config.yaml
arch: "unet"
model: "image denoising model"
dataset: "microscope photos of single blood and bone marrow cells"
train_examples: 194171
image_size: 32
crop_scale_min: 1
horizontal_flip: false
task: "denoising"
loss: "mse"
noise_std: 0.6
norm: "instancenorm"
hidden_act: "silu"
widths: [64, 128, 256]
blocks_per_level: 1
block: "basic"
attention: false
upsampling: "nearest_conv"
init: "trunc_normal_002"
residual_init: "none"
optimizer: "muon"
muon_scale: "spectral"
learning_rate: 0.012
momentum: 0.95
nesterov: true
orthogonalizer: "polar_express"
adamw_lr_other_params: 0.00084
cautious_weight_decay: true
ema_decay: 0.999
max_steps: 40000
batch_size: 64
epochs: 13.2
lr_schedule: "cosine"
final_lr_fraction: 0.05
warmup_steps: 1200
weight_decay: 0.02
adamw_weight_decay_other_params: 0.01
Rows from block 2 of a small image denoising model, named by matrix and row number. Rows with one number belong to one channel. Each number is 500 + 40 x the weight over its row's rms, rounded and kept within 0 to 999. All counts start at 0. Numbers have three digits each.
After each channel's rows are labels from the 100 images, of 14976, where the channel reaches its highest value: "strongest on" is what is common among them. Only what is clearly more common there than usual is listed. The data: microscope photos of single blood and bone marrow cells.
# convs0: first 3x3 conv (model.mid.0.convs.0.weight, 256x256x3x3, each kernel summed), inputs 128-255
# convs1: second 3x3 conv (model.mid.0.convs.1.weight, 256x256x3x3, transposed, each kernel summed), outputs 128-255

convs0.110:452484496488468536550461563504489577525479541590471475458502477472497537540465518556525554549526500486475515531442486542488565473469490498505451498449472497471502433434419479467493534518456408453512542499505409572487463538493543517523468508475509526488493495518512483438454499470462501541522437490564536484337525502514488531516479531512473518460375485515547518514566452505512461536507
convs1.110:441465471554452499477524497498478477414529453453457472483466476472543456510495536407502482501526440478527480497520491523465468509526550552522526468522542517502563444452522501411525478559477545524525516481494512520530525489524453542561557473490447576526548495488478539525546470479539462456475517526460509522498504502466522497502553433411439478557560496499531429535468503522521564517500
strongest on: cell type: blast

convs0.82:460493516459486558495478427462458497511460540473511488491460521489507494463466462492489530456467493467490461486519431435605400489486391427478406493441490509507482573513484482476542507428433488424496513423442514467509498446552524469464480447511469465465520544496476486521472513566552498470450488492566494486542544476468502505504502522498455443424456497571558488487556445544489451490488
convs1.82:517499475484499546562466540487570594549541441466579555534489479445452517428563507513523572400520496487505513469462520437448571545462542526490502492488490495496513485532510528563482537574444497549494521561490507447498558516507524449481452470572541439468457412582526526449511558571450510495507513477474474537515481493476573424444468451550489518537559471494497516500512473456521519488508
strongest on: smear: peripheral blood

convs0.67:429436492442475540506477555502451483494425523481533522377447561482487486453484511477519509489502576475462497459523463513470468507449491471525547422441536488499490498476511449463466543465482457497431502502398535420441507531524467505547498496528514500518491489594531490498508457510488477463484461558542504545449468527464473447549458443443534485509507436425511497513483480496487531550449
convs1.67:534527436565501576550503415593461533476502499543524471487474433488511515456471473517450453561566459526528485594477473480470502455463431525447502440524500553541489481449512410473498486492528490507509464568520501467563562469475492429489441464489424533501533405444419480479548537463468511491548550504427472440468445528549524500450498427562484500470575552476498457485461569481473470494526
strongest on: smear: peripheral blood; cell type: erythroblast

convs0.72:545511565579532495559525574460545502488524533515491446492471504477510573514486412519495496503446597494473470510472540545509522505460544492557519581531536550439531525428495520506504533525507522556504562445552459461494463538451530514584472516483497501509503494487476653490439531518571539510475536439475486522542494471481501534496555582537470540467429487612479499471481584559495527433508
convs1.72:490533418538493475554452441494453505501466478502530471528508552535434434522440481527505468424518459476516502483560461505536513488524403493417480540500513469559395507456458531512520500484484455521470416565509531495540454455487480443471517466428477426492516533496532432498508425486484476511439491442504462518496489546574465513527488400453536481536514510485508435493541462479503461515424
strongest on: cell type: blast

convs0.215:505508473411460459492453469443440482461441481483482503442460452537463471510548517478459467413478519413452538439537474429472492510566461445547479457469521490421527511484551478499476502518402511469465517497518498516485503489511499500496438492516458534489475502492510536502501512532452459437508459507472561460497461479483503444521467453480535429544546440512510493466392362517485513539514
convs1.215:539534539575477499530475496477529507473509469530494469550499538504483571433481462484451537485459492562454490570468453487471488454446486512468491496507498518493473459445484568491493546475570381525529441416518514436499542550437545564561428506479497486501473533581435453526444499484447514467559571451468445536516416516500491553509462383481468423438486510451489469434507492453485477486526
strongest on: cell type: segmented neutrophil; smear: peripheral blood

convs0.189:528531447465462481475516493469500454518477522462486470460453541516506564462445500466541461517486520508554459484485448498557533559431454573412550522608496493533494483441458493525486476531623506536501518472467499540508478437451462454505538486524525485448445430418496534496496504495487532444484502485443484537467465421496516573476486503501480487471498488501435511525465564421534491503496
convs1.189:492431488482482435530584492509509505488522616532512497485490459458636536453472549482451499474562511499462494516453549544484437489532547450497522521420464598515517415541499504571478488539446541438541522491503520463489516530545529484559520500531538491462514590396492534472507500530448509515536470483504555526477478515525504513577499520420475490494477469511436451447512541538503537473543
strongest on: smear: peripheral blood; cell type: lymphocyte; cell type: erythroblast

convs0.225:463518466540491532484494493466494474503538538473519554471515463543452535480415472482539463519486522438532512503487429505547516480409526532458506554524519524621450538485470525584488492487500472512503520503557466523516432503517544532521509461479506440504515510406439588481480522533483520513455447452528459490528570413495494544549516537484452471532524479570545529567539544522508472529551
convs1.225:527568499496510471532507406508510524529480442489493441550509576475420431512517536487457527483489490523596468477569505501465395468457476552494517485475483526429485493435494476457523512535506490509478546546555440512490488518422485504514462507471533533477513497530422430560473478472525485508549511560440490450519535441471506485469513472509631477503474529464466457451470487495452443477508
strongest on: cell type: artefact

convs0.122:502510538446442504521506439495407555516462505512475501456514558515487535495532466517484472469551427477527475442490491435495496543565499475523430471488531454474558458541495400431494493530519495518469474459506532382411438455494515488467495445491565442482462478540506517511455538578486486495538555541475502531495481543503493557486504461398534508470584550440456489428541538443504464476485
convs1.122:533467459486511561409572454522506463489528471530541475546472459500437524416532500445468553567511551539519494602474558479495454476455514502530509431469482570511512425398487528490518476477485504464519419470457440536516494528487536472519481442482517464521518468464464478528494457452505467498528433537470496484500472504479492505514428493521522455448458471512432453439436478498496506450515
strongest on: cell type: segmented neutrophil

convs0.142:500510503504475557546452544487462574474520531427487432507499479526529516469502542495508515491469539467494486516468518468416475528523463510489443465443559472475466506479515496510495484489568561499515502499419483387393542520470446483509506430546456534458465499571530467490521491472500513366513496511552522435428491521528505465462537384470426511485474516482493477523487479498506487523475
convs1.142:418489500428507479394582525513545475518436450518539511408486533513547439564491521491486468507415492523482521505505548507572521441447526456556512533543357532469502481502464472450520503467486464444504515494484518570535453484441489487550532538480435449527594491428504484466509474517505498531469454546510508514470461461377531480553464536485500468517552493525476526528447437531468485474473
strongest on: cell type: artefact

convs0.213:481481483472518482435490474529466511490494499425542505540561546521502483516466417462607467505518453546546497451489443496523428501472479507508481491538462471510432526421523471446502422510515607455435494534599544508412535427511501500463563537528505508475495459562526457477520469434515432434517465554495440488514467574461487492501511510443528515571506479425441458451544514445457472508484
convs1.213:532490526520529521515463528458542538421549586503424494492510535507500539475500510489504539475504487459468524526537500499556507466497526487494521531429578491487480465488502532491510516541516487539508568479516514458570562515589479522512474491521559478502472576478471536531453518527446498557490530467461477623515481555588501498544560523496436478545467540468541519427520485530523516530496
strongest on: smear: peripheral blood

convs0.191:536511450518465519500487451474421544499455535564515474530477411490513504507484429525462440465426481411483494533488473414500510566457517469455472498540525481460473519529537516507469509530471498454477438442514481431532468470477447487465517466517513498439440477440445497513444493497549462494473518484413558515514574482472471489621518541542478501454445474507462469556456471447505560542500
convs1.191:474504529487541551474473532447603495502522503436554591500532527486474491496705507466494513525492572537411477465475498558546512507535530504564503483500483482552454549483495508513550518444504507431470522501523500489482504503485539504552524565463428445566461514528615469501521442504521553415501483472550522508511493489502498468480456551516505544509453456527490528454490406434470530538466
strongest on: smear: peripheral blood; cell type: lymphocyte

convs0.44:491487495541532534466511469465473491493452467450569506452488482503487532470469505476416523491482505423463520485613595479509519494524457443513482461436515540488426495535415540529446483447461479497483492448521525501519488505471526535510540522529471548552465531552482497518483525495517478468485565569503459548522470543472551492514502454491540488332506561518547577507467500499536505485455
convs1.44:488490451539549499454416482507544530586511523514547501475500521482492514496523434548544500477489519540496454439450432496511513496529529450482463453498423454512548515423509538427475510496494507495485525497470487522445501492568491492499510469471461416488502450499541460474482411522464474502600543497415486443545580492492461499487463561575546485575499421508435458495558485488507506500422
strongest on: smear: peripheral blood; cell type: platelet

convs0.96:533452561507510517505510550539462496500557484510507511471537602490479528573477468525520510531462552429459466510569450495430514469493506468481513511491512515530428478477519533533512509451499495448551493544353533460472477489541503541457473488502507572497507504510509451536418499510470465508572476559529497548289501542515468526493479482511498541388498475513409533488462475548466504534476
convs1.96:487503479486561478538445464520455532490477498447505566530447425517439469448523471531502460502495393573513453503385483478458503467457447467543534404513504548504600513447476539527513522482486503462496541499376509524505527526502494527519462554500458465504471609579524425466561522477484521493443455531461532498458526474414487468499487488536504484533556474492517477572559563436544488475467
strongest on: smear: peripheral blood

convs0.88:419571518504507494578546501498564470496506489524482537511493468379505504516472554477509497520490525561497545477462487543451498508497497559434560539520452511481482453525500553537484513436623505446494523456504583533485521495490457506507486460508488502561479528530475447555479574444525570485529485462541546509469556572452553571491477553469429461497483493562518506508592539544493466499499
convs1.88:533520505489491444408443479491437489497432491494580441511498531605530468560455528433497508413440424480518478518547517528596573539525520537479555483405544473531488473662505470557521490515428481532435480500499484493550497453503522460489553444527481491431487585491521532468514453542494513510464467466533436546536456521534481506470510473484483484505453515462465399501458512517494505476460
strongest on: cell type: segmented neutrophil

convs0.15:475484491475471562542547519463480550511511538455494447436486541489493481480508485507481520483516546459538508469458450447578484428530480502521478441478527556480531555551523505589456503448460497513482459492449502484523520504521588497553569481511477466524475400434538490483482475481455484386564431477614434349370597553531468466547449494497439429510503454518535448518503464586501469553542
convs1.15:456497484544508525543463501521456449458449492511490523480462488478504467483418486618512550501506450497482494564471485471533527524509437504495478492590472494505440497445503466539490515468597378521495508489480514503513544458438521542495494504517449487525492540526476476374568543567450496547502473526487538517466456564429498474518506432534503511525471512469505468573474492439557465489537
strongest on: cell type: erythroblast

convs0.108:448522525503524502489483508527466490516503457460541461541527511525505482519458463501501479517468472559557466462263470499520529453483520502539485529585551528567476524475535508515495546475534480510507588480503470532529485534488463479467516518493494533492529379474475478506504505526530488439500439439483475520496478409524467470502473488538485496572484530420490460475477487451499510397519
convs1.108:514455490460462500548555528497539496476494541466426468499458547534543526525429544493561470535510509427483506462633450534516517542530478503479492557446541460565508526569513440524499489480508506509518527540581557571443471467491483557504452510451564450482524556456543547478485454496569461524471502506553485520481430569512490532492588491461492489409501455461580538500479589568535554546500
strongest on: cell type: blast

convs0.40:498488471509460566448508462454473504501498495442533466492493530464550476528508441457387449408515505524507421482535486394544456512484485500497449417497506451515477498517502502553474519503547502482508487515474542476496452469499491498486498437453429486504459546466436495512461479571504501532542515500560476500563496508495485455532503509534494517470504457507493481491531474562464445535421
convs1.40:545500468487507481608434530524498560530470509441509506516497465515434538441490497572507530468544461485466514492516497453523537507495477478491515473481492421405520523479543509579532466516450434462532575534434450494471438510486516459441514486550459477509424465531535483454545514533474544503437486540497479509543558450521440539497496476562520474483445481590520475544535468481534493511535
strongest on: cell type: erythroblast

convs0.23:518505465423469489425511493551482516541481550506464471444487468522487473487483467428487471457533487493436495496486464508476476525492455479457473433532547429520513399494533509494540345453496471528484545491569489490543486500491520463527498469532496487477501475525496568461510457471443555475517531471460460469642488448456533419467545463455552493545486503526537463565472439545507439449554
convs1.23:550523517516465440520418419502451435539514453466532479485512534448533537472553432434406561501571470462548547518531478433404457517503534500514503539487424550475484517532563502474461504561470570524547446494554539480496561540513577479520545484496558509499513510527460472499468490576502479547499494478460503459507481489591505469479450534422499472461468474546484518490426481490523522486474
strongest on: cell type: erythroblast

convs0.170:429497430478446548529478536559461503501486478508506523470472425488506487509506486461442498400561520535509501497471448478583476466503462530546465457432561454632544441511486441527487527523470424497478459436597479472500494492495534483576502439499529502545499465552528488496525519564480549527507454496510431466566477399487545521490504513463493480448439440521514475451525469463532450454541
convs1.170:540533511525480424525496471433513514453463502434514512436585481506503493470471535511484461473477504438460478485485431408454511506560494525476505532502502538485479544501456543443526529551485570505456582529542488577498500563492469570475492525512512479506547451458477496557458485478501485544561532600456481506525492485587462545466489544544481559478571579492468539504470511576482496508457
strongest on: cell type: artefact

convs0.8:497461545534540472460527480515463478464524451490502534585471465496523454507382516550598487529551527519454498520444493481500459490437420553465500564491476517523496465512452459515501465465443549450464478475430530471533489464510449495441471500509520436510474585464503469538486533514495432522437536504503543604505505443492459517537461520457448525473472570576442577473552489495486479538524
convs1.8:545493500557467501422464448502522525538521550521530533471524530451450471463533472538412526504452447490559508546499514549477502550508515488511526478465461493482477511502521520525538479498465524531534522537549534519476481519494514530499491499520638403424428550504503476401532499566434440528525504462472473460436435507533479513478473398508531500434521488486550411526406590496474543503451
strongest on: smear: peripheral blood

convs0.190:479550474496467499511520513448552557437519484469433485508463477515460465471519501539513484503572538511494457491501459521472455470435481527471558576520431449410512504470547489496499415494514507508519489491531435497479493439540546459434484460443457464384491502490480491467549486504513429478416501473444499500523479477537576565618476558493449427565501511475527441473492439523463533510460
convs1.190:493531517553506520450497469508497453569493462554568501449528474490568538505591466559600504483427624516540530530501566467500455488494436511471529515541487517579490457489508453512567519448476477502496532502523553496551430468495524518509505479502553444535478464470553508498464529479433554540511493448503558499497536584501446453449560512544487548516512511486467479501544503486517448520483
strongest on: cell type: erythroblast

convs0.130:462502496512432473484487516495551405510478501459516413460500525454498450551447460464485488556475519468411492473478363471508446508538450498468523516528502550541500540469552511512491497483448517522496499476454521575539547517587399432450466525502521450526537465495433478504505471536490465498540447534543485507460503461544438446559540476528488478463478420509529489500531483490436466521464
convs1.130:493463512564496522635488501530502522438536444462467538516474454510560506498490519545493453465454458533541472522502513415441576401485476457507500480512492532481551579481508501565452510507517476550525477554476515460488508544395530558499532458519510548556497504438574483478490531457420518469442516482447504511440498492535533574478472530559493550437504567509482519509523605418521501520562
strongest on: cell type: erythroblast

convs0.205:493496483508516542510530468439564490509481559521550477505446442484533547480472475495476494463494419424538476504429529510545498486506511526512528476510568511498472504479494537532462479545512510520507532449536505453515524489489547550495522485507520536573498472432539507478476511505488566459581489457560453468439557535554531527509514501490477447449495477482501486530546480446557503506528
convs1.205:497450490438480519527442517508513500519465462479479512447493518567502455554473538548503426524463476462521565479531455463450523456511508524493463537541468449529523509610477437536498489453573503490421470591584545512489454463471485506456507504533470465436517542478478487511524460517517515492492486466425516457489491446438492451493518530533518542497451497498474587502452584507512459520477
strongest on: cell type: platelet; cell type: artefact

convs0.86:557458502484509515521477518483482496500443399521433386596496434474512480548431529436516535497454483504494520500501463512531477491439548450508508525507539533512454542523493555451448518466485421421489494553502495603494464518488536512537446490538523522494464532526490511457500480560527496543468442535509517600570464455516467467470510476524472459445537505540570540508458484455425532495483
convs1.86:508535541561528514439458573471559486458552581483496518450550494404487503519576487430477475472463518460420525418441490464499476533595470479538521588509472481497478474526486520475539523515512529479430472416527458474457492455527509533486487529440488493486436480456520517585474494475490549422481479465458503485504506555486593524511526584459481477562530437492516501462488528485453474535501
strongest on: cell type: blast

convs0.62:489444452489584529456443533505491473471536513539463515538504580512465500469509478545497479516484568502559464524471517488444399422493478459447540550563454499495520547432492498508550463426498500528423547478552482628611441537457464412404513470500493503505443509444523481487448554480474492535467502519446512539563470462464453516496519439516531434533500528475483533497493498508524550495504
convs1.62:520537488502489404422530491558503501561531461461456438493476440489536468417482506473445567464485484499455539512466438508537455561552498529524520541532472527443548513534545489495516498462547431495494457471473485548454592519472460583554445499465526516456466475394514477478478459455470475466512473493469485461471508519534531519488430498487448556455536509504458541470498500509533449509534
strongest on: cell type: erythroblast

convs0.161:524432515459476484481467478508452519447485485455492409494500556476458503483522491532388485493479458519477498472519466414476447467496452513456452490464508480588498522438544477466463481490450465509454546417478437511463423495523489479502432472509540494456450543474470469425488462591516461472508497533484497579486454455491503442520502479447485501513563472414508436497472472400458495554491
convs1.161:502462498515477470481533515547534484482529533483466534438493523561512539464544521487537526530518545454458459519409471534526493524543556437574500549466490562519495501521502486482509488490464516477426424509466489532533544470488511468482567522556490527485547410553592568553490521513508524378481486504561502429474558575553521580537524535481459489516529435574482594540519578418510571437558
strongest on: smear: peripheral blood

convs0.235:581490566488519492517550492551516497527518492458494473468526429527482480545529508455453571499452458504438463508396489441537502558522444529510481449513497484463468477451490514488506514424480636520489513502511460453482539512508431520515516525563433518534513536515427499485533468511534527439575482484579472466435480537532538472488491502574519569506467439460511529550514472478454519556502
convs1.235:442435469497479485432421495485525498508446461514501518455495532490497499443499557500525507504430529498415573488637513616482485533477511476510534503494453469482527513521402456483540474532486415420498503477512595550508481487519515557508499457466520539469437518487475539473497512435446510525423442508555507485492518534494528589488538553489401498551477531480417550524403544455538446475514
strongest on: cell type: segmented neutrophil

convs0.128:492410502506493466442512488479488490484551538517458522513523423479507485531572546553414439494511434422510522491527525524446458480447523515513542542567502509441459535510512463466512522531482442467564428526466494582493561486405495441477452519452474538495481468455495478468547544400468511562527551492465518413584486524454479463510487469505552527520585481500499545524505493487507497491529
convs1.128:518505527506502527462506590478500478548485457476488515513543533496493541464533487475442532514456538499435453515436409531529470519527460441482469510432447474495548508469476512574461476531561495440531527492518498533506530451516463553566483520440561405518481461550517534560449489521506521418472435450545490562468499471546487492532529536452458504402437482479518541431522510480527514495488
strongest on: cell type: blast

convs0.253:484563486431515542505484569443479538489514489521394436530436576472486520483460427530533517512523513444537499569444483547496484453462484520533563562566527500558539521496528506570511528491532507511483592508436449464498518497498508426504499501460503436497472370457486527522529493578464498489471427484489461492432509368555492471505489517552451505515488504450552513518485504536466493544518
convs1.253:449449488485469503532493434520541458506493443504485517491453342457590518599566547509554511514483571464538477477477468405539514501498491494466424498424518613477521480490530463495510492425483495504506451455452501542479471530466478512505547474471492483555518526476626551465553495490540465476506510482485542518441476556482486512487595514513520479493497520466487495446537512432519501542568
strongest on: smear: peripheral blood; cell type: erythroblast

convs0.244:451464501477502523470496474477480515525530490493478484488501548522460493512543422501503515529505458436642521445409417493503450431528453480447503474462486531482477568496587473557511481495557529478517581486510514534493469514461537464516499482542511519490540460476504445567487498498427547508510515431528480425488528568486517492499533516500470466508511477526556464450521501598499524515473
convs1.244:539441502496525502541499427525489484414526464546475498550548435465388508530531447476475481512490582509462478530545497476507446526499610509485582485455516483526468503519473548506489507552443549451456484577498439491528458526477463520515514524407484545477526529456461508543508535481541554424565574505464502512494494473478569550561535556507497510558464510497421496565516510518510427466483
strongest on: cell type: erythroblast

convs0.204:534434488508526482490486492487448466514472511460492494553478539503594489517604450461468480489487498489490478461416520511516411504512481487515489461574489493463441498436515505513524454505507517445569385538472520493477532448534562459520537520459439491443472411497540420465476509442410453465548494437507515512525514540505512483544499430507484515566480502479489534537543439412498477525544
convs1.204:556504490442497519493498480467477513511494458536545560524528434476419452506521518540492491538537499602563446502489478426496541494483474476503504423490479554500460469475502508585537556501529537502472541511554520451504536474434465480462506562452505499546463571581543468546505480562482500459549480495468470529487535512484500455468407462557574493541553436506488440541473460393485482483565
strongest on: cell type: erythroblast

convs0.195:457487505553485525488482528474497567549479499485528515516465477537510481450513498563516533533483448492466473481509472539513678592492503489506518563537513522423531496485474484465525534515445519462449419502432423447486497497505408504419428514534482512559503504489507604523542457475523435448532530501491551563423513503517512416498459559493514512414514441501434515448435466489469507510431
convs1.195:571538513476492483448512459470496510506493457503494545480479496506462494538485424421508474549444529521471522471460519490474392464444522509553466480452448549515531532516410514495528506458531529541503599520589553472515543465495535516617492539445457471424558515471474431512461468506524510536514490496443502402468497451489433523524443459529533507489562481513446464457440513485538507439546
strongest on: cell type: segmented neutrophil

convs0.1:479486514511468547544497477397440468476441577520512515417496539482474578530494499489497526469544498473530475548473530480505524484517615450461527520520478496498527486490492504512422504526497457464519465464517528474463499481548544499391417468526555499526516449374483461448477517495461473502474549432457472519532565463420455513517460516517460484528571499538464544461568533548531533482498
convs1.1:497482439520556471480594460506469507460529412548473461464531454513602470495532490561515529537498549509527489568503484477435487469550444483527525499469525511569495522463485492570522568477562495500468487510532461482477465470489457446549572495448535497500522450597575507432519543551488512516544405498490550477495471545548534565546479492467532558550434462546560501581505512436487508572548
strongest on: smear: peripheral blood; cell type: erythroblast

convs0.69:457536522573464519541456477500512507519507420473520478457454546523511465516511430486407477457482497490499512469418501507487470460537485477469455553478497521566459476501548573500479540550454425556492459479419533441524441441504529469519470520545579488440465511508501571539524527558520496549518598431487521490531542468440420462526498526515516390434455508468527501501576556476550462433521
convs1.69:505469497500431459495544475450500467464504548545503540490512457421566481508509577500553461471547466538570526459545495501488509426433484530553486536505495462428607478512523528458563473414505505541549459575491459504518541558448517493434430537576541550536543480519473427467537495462515487470465515568474447459475508472507521468428485459516489589497549495434428460548468482493420552540464
strongest on: cell type: artefact

convs0.236:573428517546549542465497492465528527511515501463543467529447453529438462461458528484559516432518516517512428532473534499480531480497559474493607542401503530524499462491481508452504469502491470504469561429524527467559443466519544496508464492530487474515482557501502545497515559414539480461498536461471535500566480524433536625492458499503488517489491518610519546509536519491501524460494
convs1.236:469523445535440522530482496508506518560553436525484497506483624479507527501581502540418504471518491464486504508532475442442556583501446573451518499505485484503496525637535508479423533475529589508447439544550513540450526463501492439465488527470549515469505513555484477552506507549478493544515495480485516604521447538570474522486526439447506444471471520502442474468529493544497511495437
strongest on: cell type: erythroblast